A small image classifier, trained from scratch.
Model: arch vgg, activation relu, depths [2, 3, 4, 2], widths [48, 96, 192, 384].
Training: soap at rate 0.0048, 11700 steps, batches of 256, held-out accuracy 100%.
Data: trained on microscope photos of single blood and bone marrow cells, 194171 training examples, 15.4 epochs.
Rows from block 8, named by matrix and row number. Each number is 200 + 20 x the weight over its row's rms, rounded and kept within 0 to 999. All counts start at 0. After the name is the row's rms in percent of the matrix's.
# conv: 3x3 conv (model.blocks.8.conv.weight, 192x192x3x3), inputs 18-35, a 3x3 kernel for each
conv.77,094,197,184,173,200,248,229,185,155,231,179,184,204,212,213,195,212,180,162,179,209,204,214,208,179,195,213,203,198,235,243,217,188,188,172,191,212,189,197,198,235,175,196,220,170,191,187,190,192,185,197,215,199,204,175,206,233,230,201,227,214,184,224,182,207,252,210,157,203,234,202,190,188,203,209,163,162,241,207,203,189,227,184,214,209,214,188,192,204,179,205,186,197,199,237,204,206,174,192,189,189,196,178,193,212,201,202,186,226,191,204,209,174,232,174,206,187,186,209,193,178,196,198,222,179,243,176,210,254,201,174,184,222,191,190,181,191,193,245,221,192,176,186,226,207,184,222,223,152,204,205,203,202,206,229,188,213,213,181,216,182,222,182
conv.78,072,198,206,206,218,172,198,177,226,188,186,194,233,188,220,221,168,159,163,178,225,201,228,240,207,200,176,223,221,199,242,215,248,220,215,178,193,215,194,212,205,179,198,188,220,194,184,209,227,212,191,217,195,203,182,214,194,189,194,229,197,196,224,254,191,196,207,152,234,235,186,195,196,175,220,226,206,188,200,186,204,190,183,198,228,172,212,223,226,175,223,249,176,174,206,186,223,174,235,213,198,198,204,220,224,213,198,184,200,212,201,204,161,182,197,229,189,199,271,218,192,221,171,200,179,221,224,218,182,164,178,196,231,200,188,195,233,223,215,187,238,206,188,203,216,222,226,240,206,223,208,179,177,216,242,186,193,198,220,224,213,162,214
conv.79,095,224,222,194,181,182,198,219,198,225,199,192,210,206,220,202,188,188,187,199,180,158,204,216,202,176,216,219,197,206,184,210,208,203,222,169,193,190,195,170,214,221,193,249,185,183,180,199,197,198,247,175,213,199,187,204,216,198,212,189,204,167,227,186,176,167,175,211,259,231,196,204,201,191,227,219,189,199,185,177,203,190,229,200,197,182,197,195,220,201,183,216,177,194,196,208,182,214,229,195,212,206,234,181,160,188,228,178,248,203,205,150,220,241,192,199,193,174,199,172,179,186,195,212,212,176,209,160,192,190,212,224,221,210,220,194,213,214,194,220,203,200,184,212,164,176,191,189,222,186,234,172,209,199,180,159,162,191,250,242,186,188,223
conv.80,099,212,194,204,212,207,176,222,213,193,185,235,244,195,198,196,192,170,191,185,188,200,178,241,177,202,185,234,258,197,207,229,204,225,157,225,237,209,202,202,206,221,185,208,198,206,200,190,210,205,192,172,183,202,192,220,172,189,234,207,167,235,192,234,204,159,197,193,193,198,210,192,211,170,226,208,198,199,219,199,206,185,187,196,244,211,212,223,170,171,205,240,198,200,201,185,208,192,183,174,180,211,196,244,175,203,175,217,195,221,203,187,211,200,190,195,192,186,224,200,157,233,184,205,206,222,200,226,160,167,200,202,200,215,201,214,214,237,216,210,219,225,175,186,217,182,246,201,183,191,196,180,208,188,237,216,181,173,209,201,222,214,187
conv.81,102,193,223,195,215,192,220,181,212,199,204,203,198,209,207,166,244,199,157,213,220,191,226,177,186,208,193,195,193,231,183,172,190,173,178,217,196,193,215,217,219,195,178,198,202,204,196,191,191,237,188,200,177,195,182,175,237,210,203,205,242,187,199,222,201,170,214,178,219,192,181,213,200,249,173,188,242,200,216,211,217,156,184,256,178,230,204,160,188,225,206,199,194,218,196,207,187,148,202,186,190,206,191,206,212,197,188,213,197,220,193,202,213,186,209,188,176,222,173,212,214,170,202,211,228,180,185,208,207,174,176,199,218,163,189,197,215,229,211,209,171,196,221,192,235,206,186,220,182,189,185,192,210,169,190,190,193,173,196,216,234,151,234
conv.82,079,230,184,151,185,197,214,249,166,208,195,184,237,230,240,232,227,181,190,194,136,199,187,231,161,216,228,216,182,238,189,260,225,203,186,205,208,182,192,188,204,201,171,223,208,174,207,217,189,213,208,201,187,210,205,204,193,176,208,199,222,196,232,216,232,176,188,192,216,192,203,221,194,172,202,217,213,232,192,203,165,226,198,173,228,184,226,223,177,199,189,204,187,186,149,217,240,148,182,174,192,205,175,170,185,193,209,182,199,198,192,194,197,209,200,206,203,223,200,209,172,214,211,211,195,216,193,176,201,174,166,176,207,166,184,201,249,222,205,193,217,192,195,220,181,208,225,226,237,208,204,190,193,196,184,177,187,203,218,184,195,205,196
conv.83,106,175,224,190,196,247,212,173,188,174,205,211,171,228,192,201,188,196,197,224,208,206,182,183,221,211,208,188,194,197,220,214,203,203,173,212,193,209,185,251,181,203,225,203,211,198,215,197,212,186,200,214,198,172,182,188,193,199,227,180,217,187,182,218,183,215,220,194,166,202,192,174,192,199,214,208,190,209,236,188,179,197,214,197,211,200,205,179,160,209,210,206,179,205,187,181,161,182,220,176,178,191,186,254,233,196,174,197,196,168,236,256,162,192,185,178,222,204,210,189,218,195,189,195,210,201,200,176,177,217,165,182,192,163,193,186,203,199,206,205,203,199,179,203,209,198,226,197,217,165,175,180,181,211,211,217,198,180,194,187,202,205,202
conv.84,106,204,182,161,216,217,166,196,205,209,213,223,233,198,202,223,183,224,269,209,206,201,185,198,214,182,198,221,229,236,180,201,191,158,233,194,182,190,235,225,209,198,178,220,203,217,194,247,181,190,183,223,196,171,245,217,172,176,201,221,183,221,200,169,213,200,173,192,200,211,180,211,201,219,189,233,178,203,234,213,201,194,215,217,216,210,166,224,194,227,232,186,201,179,182,205,189,196,241,207,197,200,204,217,193,167,187,201,191,204,236,188,201,202,207,184,204,210,220,198,158,201,145,190,194,213,229,179,179,185,194,202,214,171,203,218,198,219,220,197,182,170,208,227,199,211,227,217,241,211,193,204,204,204,211,190,176,190,211,211,168,184,230
conv.85,066,194,192,168,221,243,221,194,153,186,198,172,182,189,210,210,223,178,163,223,233,227,244,227,170,208,166,191,181,208,192,190,194,204,205,182,194,210,208,197,227,213,189,214,193,198,217,190,216,203,196,218,183,218,187,174,218,169,176,207,191,182,190,191,211,253,250,171,184,199,201,194,181,176,180,182,190,175,174,182,203,230,186,192,175,171,169,184,191,212,193,172,206,176,177,193,222,209,174,206,186,207,184,191,231,231,219,173,201,204,191,222,233,219,205,193,159,211,185,203,218,187,207,199,192,149,193,201,213,225,178,179,201,208,196,195,186,191,148,192,204,227,205,170,195,204,235,224,209,137,186,200,205,171,206,232,260,207,204,138,189,195,172
conv.86,119,220,187,170,203,194,226,181,196,206,222,222,192,243,197,185,202,194,197,197,226,227,211,192,202,217,182,208,198,195,179,201,166,202,166,206,185,194,212,222,223,217,181,185,175,226,220,232,192,215,186,193,197,183,215,223,192,224,176,191,207,221,218,185,175,235,202,173,206,177,197,219,192,197,220,175,234,187,177,168,239,237,221,159,203,199,234,199,228,176,217,217,177,207,187,230,185,187,227,176,202,181,185,190,202,220,212,208,162,206,194,227,222,187,199,180,211,196,180,201,218,213,186,184,181,197,205,170,225,196,195,172,211,165,229,191,222,181,181,158,208,245,233,180,168,202,200,193,213,180,189,200,210,176,170,229,213,222,172,200,217,201,195
conv.87,088,166,207,178,185,193,186,227,212,234,176,212,215,205,215,199,191,166,196,193,203,198,205,190,209,179,206,220,203,221,184,240,219,210,150,226,229,217,186,211,195,187,180,215,203,206,225,203,210,167,231,198,192,211,187,205,193,189,208,201,192,209,239,235,171,231,210,178,244,225,184,205,178,174,221,202,169,204,185,208,191,218,183,193,209,219,185,219,180,183,195,204,233,214,210,230,204,170,245,197,169,198,213,207,202,199,198,222,214,191,204,192,199,205,182,205,207,201,204,162,225,203,226,221,188,235,216,187,203,203,171,248,193,195,218,213,192,163,195,216,221,208,154,214,217,198,215,167,182,228,218,217,201,182,189,197,188,212,225,212,199,196,191
conv.88,077,199,196,223,217,215,162,197,254,181,184,183,239,182,209,242,187,180,203,188,214,227,198,201,184,176,187,202,199,265,203,189,253,187,228,202,222,214,208,173,189,214,186,216,156,189,200,205,189,220,204,179,210,201,209,225,216,186,238,202,214,225,210,212,214,215,191,199,193,220,192,182,197,188,202,227,192,196,156,228,221,216,164,212,237,185,190,186,212,229,195,219,211,213,219,201,219,235,212,193,209,206,218,211,216,165,186,225,185,193,223,208,223,227,201,187,179,240,218,228,250,258,234,208,235,172,199,215,202,188,191,185,207,201,205,210,232,195,200,209,237,205,204,196,218,221,231,201,184,211,208,190,188,193,196,204,217,208,212,190,226,189,191
conv.89,113,205,207,237,205,167,228,172,209,212,201,184,196,223,181,198,187,203,182,179,192,185,174,202,184,240,180,191,193,199,221,196,218,187,176,194,187,206,182,194,216,208,190,200,207,208,234,190,208,186,203,175,187,214,201,171,249,220,191,234,216,196,186,188,186,203,224,195,182,214,220,193,200,207,192,242,204,185,203,172,232,233,187,201,183,215,228,186,200,187,239,152,184,213,208,185,220,198,168,177,200,174,204,176,183,216,182,194,198,195,180,212,206,190,213,221,196,212,182,199,244,214,193,151,166,199,193,168,178,210,187,177,230,219,188,205,186,196,165,181,221,273,212,178,196,228,153,232,177,195,196,212,192,205,200,213,196,169,165,230,228,215,187
conv.90,111,172,212,172,211,222,180,204,180,194,209,237,184,195,198,201,207,190,201,220,178,196,211,187,180,185,187,187,206,183,211,202,193,194,182,224,188,171,167,244,181,193,243,203,184,198,173,221,196,185,195,167,195,220,170,194,182,194,206,218,224,209,184,180,195,222,179,195,177,200,182,209,211,171,195,217,231,182,204,185,208,180,221,191,179,177,201,191,207,187,234,213,247,164,174,205,176,182,193,227,167,231,166,190,241,191,192,163,193,189,235,189,179,205,199,169,189,196,202,186,159,198,184,195,191,207,177,188,258,182,199,184,204,180,225,206,221,200,177,180,221,188,186,223,188,194,250,186,194,170,199,213,194,183,179,218,179,187,176,199,178,205,223
conv.91,092,184,231,194,204,185,185,177,210,204,210,214,178,229,181,180,196,207,214,205,188,198,191,215,199,203,198,218,195,197,209,192,211,168,217,188,193,205,206,201,204,183,187,198,187,175,196,172,207,157,243,199,201,217,181,190,176,213,197,193,176,205,194,185,209,165,196,173,297,234,217,192,189,200,209,183,187,179,204,190,189,189,209,193,224,191,209,173,219,186,205,182,178,197,197,236,212,184,291,177,204,200,194,203,191,195,207,212,207,173,186,180,175,230,215,209,209,170,189,213,186,208,214,200,214,201,188,180,178,176,170,293,196,218,251,199,206,219,173,195,199,180,192,194,191,212,163,182,181,231,220,197,224,185,200,179,177,158,257,205,198,207,188
conv.92,101,197,223,202,194,224,214,229,214,197,180,181,206,186,199,204,216,203,160,177,190,247,195,231,223,225,180,213,227,223,188,181,209,231,185,198,219,195,210,207,234,192,224,164,214,195,193,218,217,240,173,229,183,212,190,199,225,200,212,245,224,196,184,245,240,182,208,202,190,218,171,204,206,182,190,214,221,160,232,214,222,190,201,190,207,169,218,167,189,197,230,225,207,228,219,219,196,169,164,237,202,195,193,197,188,206,222,203,201,202,190,239,190,204,200,193,225,183,193,242,243,198,164,238,192,166,186,185,208,204,211,192,199,187,176,224,189,195,195,176,245,214,211,165,232,184,211,235,220,215,226,185,170,177,204,227,196,204,246,219,197,187,204
conv.93,096,214,197,204,212,181,203,208,182,195,191,216,185,213,198,207,219,189,201,187,247,202,180,251,190,208,198,192,211,198,184,155,197,208,187,209,190,193,215,188,178,238,183,194,227,186,182,240,193,202,237,197,177,224,206,180,172,198,184,213,208,189,207,191,197,181,186,206,181,197,195,209,198,218,215,184,183,190,221,191,211,215,207,188,221,171,196,186,229,196,203,211,198,202,182,163,191,211,200,193,218,203,224,241,178,189,186,203,197,187,222,174,197,245,196,252,202,176,194,174,220,216,178,212,191,208,191,172,209,187,195,182,193,217,213,204,210,190,186,191,188,212,196,218,197,210,183,171,217,191,209,206,199,203,186,212,170,198,186,214,233,198,196
conv.94,106,214,230,216,179,211,174,208,233,198,207,194,194,199,211,192,167,212,182,195,203,193,223,217,207,209,199,172,182,206,243,185,184,179,205,207,188,171,180,193,187,239,211,196,236,215,193,199,215,169,202,204,241,226,182,172,194,232,211,209,205,201,176,197,195,190,199,189,191,224,205,189,204,180,173,205,172,228,200,193,196,181,176,197,175,211,172,211,200,199,220,177,205,200,147,174,177,216,185,209,228,228,226,197,163,201,179,228,198,168,165,190,202,239,209,218,183,195,203,215,193,215,162,196,181,185,231,187,201,195,164,190,237,175,174,187,183,199,228,193,174,193,222,203,167,182,182,203,204,200,196,182,192,204,179,202,211,228,161,247,195,186,202
conv.95,100,223,211,203,193,190,180,183,189,210,228,237,192,217,189,249,188,215,211,219,180,237,169,202,162,211,204,204,251,200,175,247,188,186,194,193,202,180,198,214,176,193,209,207,211,158,214,216,201,202,181,233,210,178,182,212,172,212,206,211,169,222,193,192,186,224,181,201,204,207,208,182,188,219,226,206,206,202,218,215,206,202,245,203,224,209,205,222,193,197,199,192,212,199,209,234,182,219,184,200,225,222,226,214,182,172,181,200,216,227,207,210,228,187,177,215,183,195,219,197,206,214,179,188,206,197,188,193,204,203,216,195,191,218,202,181,225,235,183,206,191,178,214,208,216,215,235,168,235,198,234,195,194,192,191,186,192,194,205,190,214,178,203
conv.96,103,177,255,257,204,202,192,175,177,194,231,197,200,188,224,210,204,185,179,213,186,212,202,193,184,196,220,209,197,176,233,209,227,203,204,206,193,175,207,271,187,254,224,219,209,184,180,212,246,200,222,207,202,175,198,196,192,229,197,188,206,191,221,205,182,205,214,185,175,213,194,198,217,181,208,197,209,200,178,189,187,210,186,165,196,169,195,225,202,216,196,153,208,188,190,166,194,186,191,201,228,200,239,188,196,191,173,204,177,179,203,212,184,210,216,223,218,225,203,199,197,200,174,181,200,202,231,175,206,210,190,177,189,178,197,221,186,209,199,199,188,192,186,222,201,219,204,201,178,168,206,190,210,208,175,192,185,181,177,191,200,217,206
conv.97,113,197,169,183,213,207,185,207,232,188,218,193,196,183,224,185,188,211,212,203,210,228,168,198,238,183,238,178,214,199,205,190,186,215,187,201,214,180,178,242,171,247,261,210,228,194,199,190,228,206,214,206,213,189,206,186,198,198,202,189,188,193,193,197,191,205,187,188,203,207,192,205,204,177,185,203,203,200,177,212,202,204,183,199,195,197,201,194,201,193,205,208,208,195,213,218,215,164,211,199,205,190,182,227,195,188,188,210,187,172,207,236,222,214,195,220,213,191,237,177,187,216,180,190,189,181,211,192,204,185,191,199,196,176,212,195,215,185,193,195,200,199,198,187,201,214,193,176,210,204,194,195,198,181,202,205,176,187,207,192,220,182,197
conv.98,089,214,223,228,214,200,199,202,215,194,169,222,233,186,205,235,158,211,254,213,202,186,225,203,226,180,233,192,224,218,189,217,211,166,217,227,204,198,259,212,201,205,211,176,200,201,194,239,245,194,194,198,185,177,212,196,199,186,204,168,206,236,220,165,229,199,207,195,197,222,180,218,190,187,192,217,186,231,184,185,205,204,173,200,202,220,209,230,176,208,208,200,196,140,186,185,198,203,207,208,205,216,210,197,207,231,195,183,186,192,210,221,210,216,223,202,175,184,225,185,199,200,171,217,214,200,181,204,169,201,187,225,185,212,207,203,181,212,186,234,207,225,167,223,202,209,202,192,209,247,190,186,203,198,218,203,192,177,180,208,194,178,192
conv.99,071,177,182,183,188,199,194,194,187,200,207,216,186,189,162,189,180,185,203,210,167,191,185,212,177,188,181,209,178,204,203,185,189,192,209,195,199,220,214,210,206,193,181,190,176,196,205,192,230,219,158,186,183,195,160,198,191,197,180,181,189,205,197,197,172,207,227,226,172,187,188,206,201,197,195,188,184,184,193,187,172,204,198,202,199,172,187,190,192,190,178,188,213,208,175,211,185,199,170,217,204,190,188,188,237,192,187,183,186,218,179,221,194,146,259,157,207,181,200,183,217,176,214,236,178,217,198,191,246,210,207,199,187,177,201,205,200,206,200,189,188,185,204,179,200,187,196,224,187,177,226,173,196,199,172,205,186,199,204,217,189,201,211
conv.100,072,182,200,222,200,174,179,257,210,240,192,207,195,204,213,213,168,160,217,172,197,187,235,243,238,187,195,201,211,176,220,196,203,203,182,218,186,204,205,199,197,208,195,197,205,168,214,201,207,192,216,219,185,174,185,205,192,175,219,187,219,202,173,207,192,224,179,235,259,220,216,197,202,186,197,203,190,211,204,206,181,197,206,208,198,182,172,196,182,210,215,211,206,194,196,199,191,233,201,212,192,212,204,202,174,205,231,231,218,182,171,184,223,287,218,192,184,179,190,202,186,177,220,176,211,181,216,209,198,201,226,236,227,214,186,213,190,202,184,225,227,198,192,205,175,181,193,202,208,222,231,173,210,188,197,219,179,190,287,247,196,179,227
conv.101,088,167,233,213,226,190,167,189,238,209,220,232,208,185,168,201,178,189,188,186,229,198,182,207,191,221,188,239,216,195,205,205,221,236,195,255,225,226,215,199,209,214,185,208,179,229,219,216,199,194,209,190,197,193,184,216,186,204,221,179,199,217,244,223,202,185,183,210,203,188,216,213,190,201,215,204,193,207,187,200,213,187,197,192,218,176,197,246,217,186,172,180,236,185,217,172,179,179,218,194,205,237,229,206,202,204,218,198,206,216,176,185,217,187,233,152,220,196,218,175,194,219,213,239,205,181,228,188,175,186,233,215,192,218,205,220,186,202,219,210,213,241,180,210,190,220,191,210,206,220,165,181,198,220,206,157,213,226,171,166,205,202,214
conv.102,093,212,196,194,226,162,176,166,185,199,215,178,203,178,225,210,234,187,223,191,235,178,185,232,179,212,210,192,201,222,217,184,199,197,223,207,197,193,247,167,172,239,184,245,253,168,202,215,176,209,223,179,209,244,193,202,199,199,188,196,218,171,214,201,206,173,171,187,189,177,205,202,187,201,190,203,197,203,201,194,196,187,220,203,225,179,184,206,195,180,209,232,181,210,204,198,167,217,198,201,206,191,218,229,173,173,178,173,213,200,259,171,175,227,182,219,235,170,207,225,172,225,190,197,169,189,197,221,170,200,198,170,197,213,179,220,209,224,210,189,178,180,210,209,217,178,187,172,217,168,209,201,200,216,200,187,175,169,185,175,199,200,209
conv.103,102,208,189,178,203,174,191,204,187,193,222,177,179,186,216,233,243,202,224,193,254,156,179,178,180,199,229,214,201,178,191,207,190,211,188,192,210,176,200,202,185,227,207,211,226,216,180,193,190,203,232,174,204,228,186,220,192,205,188,171,176,207,208,225,194,198,187,197,180,165,184,215,172,220,173,195,173,193,207,201,218,201,195,189,187,197,175,226,214,177,228,224,183,182,196,195,199,196,215,179,201,174,198,224,201,176,182,161,202,201,215,195,170,211,211,224,183,200,196,196,196,204,183,190,182,182,203,175,172,183,202,188,217,205,231,173,190,198,199,226,178,196,193,214,189,252,175,213,210,199,176,211,195,209,187,221,183,200,166,191,181,218,206
conv.104,079,197,222,239,202,194,165,191,198,208,212,220,225,164,199,221,211,194,192,206,201,205,244,200,172,218,198,185,196,215,211,215,240,217,192,192,206,159,206,193,214,220,193,213,218,184,187,229,195,235,206,188,204,179,203,225,218,152,241,194,196,191,255,216,191,209,195,197,188,207,191,192,206,184,208,236,201,182,212,221,199,146,208,188,238,176,204,185,215,201,179,255,189,184,222,176,211,233,231,222,165,211,226,223,173,181,187,224,213,237,230,228,219,201,183,183,190,198,213,178,213,231,235,245,214,165,228,189,181,195,211,193,212,224,218,214,207,218,179,215,223,203,181,197,219,175,211,183,184,203,209,187,200,175,204,179,213,190,229,226,216,173,205
conv.105,092,185,188,203,256,222,222,189,180,193,206,194,196,213,187,174,183,175,231,233,261,213,185,177,179,192,192,204,207,187,243,193,211,206,186,220,205,208,189,187,182,209,197,222,191,206,201,213,172,192,197,192,192,215,184,178,202,231,206,169,210,213,213,196,191,243,235,194,177,186,215,207,193,175,188,220,172,202,207,191,192,214,202,204,216,214,185,240,182,188,222,177,214,216,202,205,196,190,193,209,189,185,194,238,220,234,166,190,190,231,234,186,182,178,161,200,192,211,212,211,210,187,210,196,181,211,183,187,237,203,204,189,188,191,191,194,189,213,219,192,190,217,177,229,194,233,221,254,172,177,187,206,195,213,248,262,222,183,170,193,207,197,179
conv.106,083,196,210,197,195,244,205,236,211,219,196,209,227,182,200,214,175,183,188,195,180,233,186,228,192,188,186,181,253,236,188,193,192,221,186,164,191,189,204,217,201,229,183,194,207,190,172,211,193,213,191,202,198,209,175,210,187,224,240,214,224,208,209,220,185,235,211,218,246,197,166,210,209,203,210,194,185,190,173,235,180,204,210,201,224,207,182,185,179,195,167,164,195,208,201,240,231,189,250,191,196,194,207,188,212,195,219,196,212,206,211,212,219,202,196,176,199,165,217,234,243,200,204,204,197,178,204,212,197,193,220,247,207,176,241,191,217,194,210,209,219,224,154,195,174,216,198,196,203,217,205,162,177,186,178,214,233,195,248,206,191,209,216
conv.107,100,207,227,228,208,165,170,192,188,210,190,186,171,207,182,188,183,206,182,210,176,171,211,202,190,184,193,223,192,176,200,185,199,232,189,209,228,173,197,216,202,189,213,166,192,194,194,180,215,201,206,185,192,186,190,202,191,214,212,222,211,179,210,221,203,178,169,181,205,220,180,219,198,213,234,201,194,177,173,255,181,230,210,202,221,214,189,191,201,232,210,201,233,187,215,191,208,167,241,186,202,184,218,174,175,198,223,191,187,183,204,217,185,214,179,163,201,207,194,192,199,162,223,241,198,190,183,203,196,196,170,201,197,205,228,204,181,187,172,232,259,195,180,214,217,219,189,160,181,207,197,215,197,194,177,167,179,177,231,188,203,240,217
conv.108,069,169,179,188,169,181,174,238,235,220,211,199,197,219,196,215,207,174,202,183,184,181,219,262,229,179,190,209,185,203,208,216,197,193,149,192,195,206,175,208,207,183,201,208,186,191,201,161,205,173,224,214,195,229,171,168,180,190,217,187,202,176,180,188,169,164,165,218,231,228,199,185,207,187,180,188,170,207,186,215,185,191,195,206,177,223,168,178,205,203,194,212,188,200,199,199,174,195,178,156,194,180,173,179,181,184,262,227,225,195,159,198,247,256,200,203,220,199,184,202,195,192,166,180,171,214,181,174,185,186,212,223,202,203,175,176,199,186,189,191,186,179,225,190,197,179,169,210,242,227,217,198,183,215,185,172,163,215,227,218,201,196,188
conv.109,126,185,196,211,235,178,178,174,198,216,231,147,226,164,197,213,213,194,212,189,238,184,186,193,192,185,244,187,179,188,224,180,224,205,220,188,185,194,204,170,182,205,211,197,202,181,181,177,189,195,248,172,193,254,162,192,212,213,204,182,198,197,224,184,188,206,184,189,188,202,193,170,203,214,212,187,191,186,189,214,211,188,187,186,211,195,205,195,186,199,199,179,201,208,199,213,209,188,188,183,201,185,225,221,213,171,188,170,216,217,202,191,177,229,203,230,230,182,216,205,208,170,189,205,202,207,170,162,222,202,204,195,186,199,184,202,186,197,209,204,195,200,187,218,164,226,187,192,174,189,216,197,173,187,196,216,179,179,212,168,197,196,191
conv.110,096,208,177,213,187,207,187,187,192,214,182,204,197,198,183,209,195,211,198,216,167,240,193,177,182,194,196,212,245,198,159,197,177,204,223,191,222,161,185,205,187,203,262,184,179,171,214,192,209,203,168,229,192,178,187,220,177,198,209,184,188,178,191,211,182,205,179,192,203,197,202,202,188,168,215,179,201,212,183,186,221,169,184,184,187,188,180,207,202,205,226,192,214,215,202,200,204,184,166,201,207,217,202,192,194,212,185,191,208,211,156,218,173,193,250,165,178,209,175,206,194,223,191,202,220,180,194,194,210,205,191,203,201,201,186,205,211,209,168,179,218,186,197,196,222,175,214,215,188,194,211,205,192,187,196,185,200,189,195,207,207,191,187
conv.111,079,204,222,172,179,181,195,239,216,242,197,200,195,192,177,213,213,190,184,191,199,199,225,284,204,180,222,199,223,187,192,183,190,216,167,210,201,199,234,191,179,186,221,163,217,202,203,195,200,229,197,196,193,205,205,220,204,193,197,184,197,208,188,202,196,193,199,236,240,263,188,209,202,183,242,201,184,173,181,190,191,190,213,172,230,179,192,203,197,161,193,180,200,198,234,210,220,209,169,204,201,219,172,193,174,216,265,221,230,201,167,202,201,246,219,185,192,220,184,176,190,218,204,223,219,179,191,162,185,188,243,228,234,196,184,194,200,195,187,181,213,193,183,200,198,188,208,163,255,173,263,206,171,200,199,189,205,232,240,229,180,220,191
conv.112,093,219,215,191,214,195,226,213,223,170,196,185,234,177,163,201,184,218,165,208,197,192,182,263,204,189,176,176,234,228,184,199,219,192,188,176,210,210,239,217,227,171,199,224,214,191,210,207,184,202,203,212,206,201,204,239,235,196,224,223,227,187,188,232,217,212,176,224,187,206,190,211,197,182,212,226,189,164,216,221,218,170,208,180,235,182,164,181,204,210,213,188,228,181,225,194,213,208,209,206,224,171,177,220,210,178,195,199,212,199,223,222,199,209,209,202,179,206,191,250,222,183,194,212,190,173,216,194,188,196,187,200,202,189,229,205,205,203,194,184,237,190,181,170,228,187,177,229,204,171,179,203,200,194,210,195,173,180,231,213,213,188,208
conv.113,091,197,197,199,185,232,187,219,203,192,181,191,215,198,226,219,217,190,178,189,199,217,225,192,193,191,157,194,196,206,178,212,217,183,190,215,193,205,177,206,197,188,216,223,182,210,211,203,188,211,227,179,196,196,172,183,208,203,204,204,208,170,230,177,203,219,197,187,176,197,190,210,186,222,194,206,175,180,204,197,198,203,201,207,183,172,199,211,222,198,174,161,268,184,202,227,178,186,206,174,184,217,188,188,230,188,181,198,202,191,210,203,197,206,180,204,199,200,214,220,181,184,206,200,184,196,205,192,270,169,206,212,172,184,214,196,179,215,196,209,212,204,190,203,183,177,236,197,184,223,199,193,181,168,214,200,210,231,171,185,205,204,201
conv.114,120,202,223,204,205,162,226,203,204,209,213,173,182,170,219,222,251,184,198,192,181,185,217,222,197,203,173,212,191,162,213,201,216,187,177,194,173,195,200,175,211,187,210,195,215,177,204,198,177,207,194,182,193,216,200,184,199,214,194,185,210,177,191,215,161,201,181,219,200,181,203,210,193,203,209,200,233,212,208,243,212,176,212,203,195,210,232,184,186,232,192,191,239,225,210,237,194,188,218,194,201,216,200,187,209,207,178,205,196,202,218,196,184,185,229,197,203,163,198,173,247,173,190,141,220,157,221,182,196,237,217,233,182,203,218,201,189,194,210,231,191,181,209,153,249,176,181,193,211,222,204,224,208,156,175,220,204,231,196,193,202,160,212
conv.115,098,227,217,167,196,166,197,192,189,220,188,198,197,201,201,187,224,187,171,192,191,202,190,246,191,211,224,204,213,193,226,202,212,260,167,165,236,188,212,205,201,220,182,202,226,186,187,228,172,214,199,198,202,201,198,207,205,181,221,222,211,158,245,247,178,212,242,230,191,188,193,202,201,193,215,197,192,145,198,230,204,179,201,178,229,212,175,189,205,197,213,210,213,203,212,184,209,176,209,230,215,180,209,223,199,192,201,177,217,203,211,211,181,210,224,199,200,191,168,249,200,212,228,208,169,178,206,193,189,211,199,225,221,217,195,194,203,206,200,227,219,197,175,177,229,180,195,218,214,196,217,208,185,206,203,195,210,191,198,213,221,221,193
conv.116,079,202,196,210,229,190,198,166,186,181,191,184,179,201,190,201,191,181,185,200,245,184,164,173,193,212,193,197,190,192,191,197,195,181,205,190,210,196,191,152,184,164,226,177,201,257,208,210,219,196,191,240,182,204,192,207,195,198,171,198,170,188,193,209,221,168,220,164,204,205,180,215,175,228,184,187,215,176,211,164,190,185,204,172,174,184,199,196,182,178,211,213,192,187,169,191,212,195,191,217,198,202,207,240,209,178,198,166,196,235,187,215,171,147,226,186,224,200,184,162,209,246,163,207,228,164,183,256,169,180,147,172,218,194,197,190,209,201,177,205,185,195,203,195,180,234,175,206,185,208,159,197,214,174,230,189,185,181,170,214,193,190,195
conv.117,072,168,219,200,208,195,200,219,246,210,205,189,237,189,202,183,184,203,190,214,190,201,210,202,233,178,208,186,231,224,187,200,190,212,199,202,193,229,206,217,187,189,178,158,205,209,200,215,193,181,203,186,206,247,194,203,200,186,240,219,214,188,166,225,200,202,207,188,259,191,199,197,172,180,201,192,194,172,224,223,191,198,222,193,234,162,188,169,185,180,184,179,232,209,177,230,175,175,217,201,180,217,216,207,183,191,190,254,218,190,199,192,191,230,192,192,227,196,200,226,202,210,203,229,212,174,182,167,242,188,221,232,188,201,218,200,216,187,193,202,213,186,181,167,207,185,218,200,194,220,197,205,183,180,199,172,198,216,219,223,196,192,208
conv.118,069,167,168,166,195,172,185,194,209,186,213,151,220,183,184,210,211,206,169,176,220,182,191,227,209,196,191,212,167,203,204,178,209,191,219,176,196,186,175,212,201,232,215,201,221,171,203,239,180,203,225,162,182,213,179,194,199,196,188,186,206,180,186,195,200,172,200,205,211,165,196,168,201,182,168,161,193,190,174,210,206,214,208,153,171,181,196,201,181,199,171,217,214,183,190,182,197,165,211,184,199,181,157,198,172,195,194,192,201,194,220,213,213,207,249,211,189,169,178,205,209,204,214,197,204,179,187,209,225,181,210,218,185,215,168,206,212,184,175,181,166,209,202,190,184,213,158,196,177,198,185,199,203,174,203,166,188,169,196,172,189,206,195
conv.119,105,188,274,220,205,160,185,177,196,175,197,232,172,201,190,206,207,202,184,194,189,172,159,214,205,193,202,195,219,168,200,197,207,185,214,206,203,173,189,215,215,191,192,196,178,209,182,187,194,194,204,187,196,205,179,206,191,208,211,198,184,187,219,180,187,172,214,188,240,159,219,199,200,193,224,203,200,170,213,195,186,174,212,169,186,179,222,198,180,184,214,209,169,192,159,230,170,185,246,189,201,221,212,210,188,176,165,229,203,192,189,195,167,209,191,185,228,173,207,211,142,189,203,199,178,207,191,170,171,204,178,256,183,226,235,194,198,220,174,203,204,178,211,206,173,201,179,182,197,201,208,191,191,215,191,172,200,161,227,168,202,194,204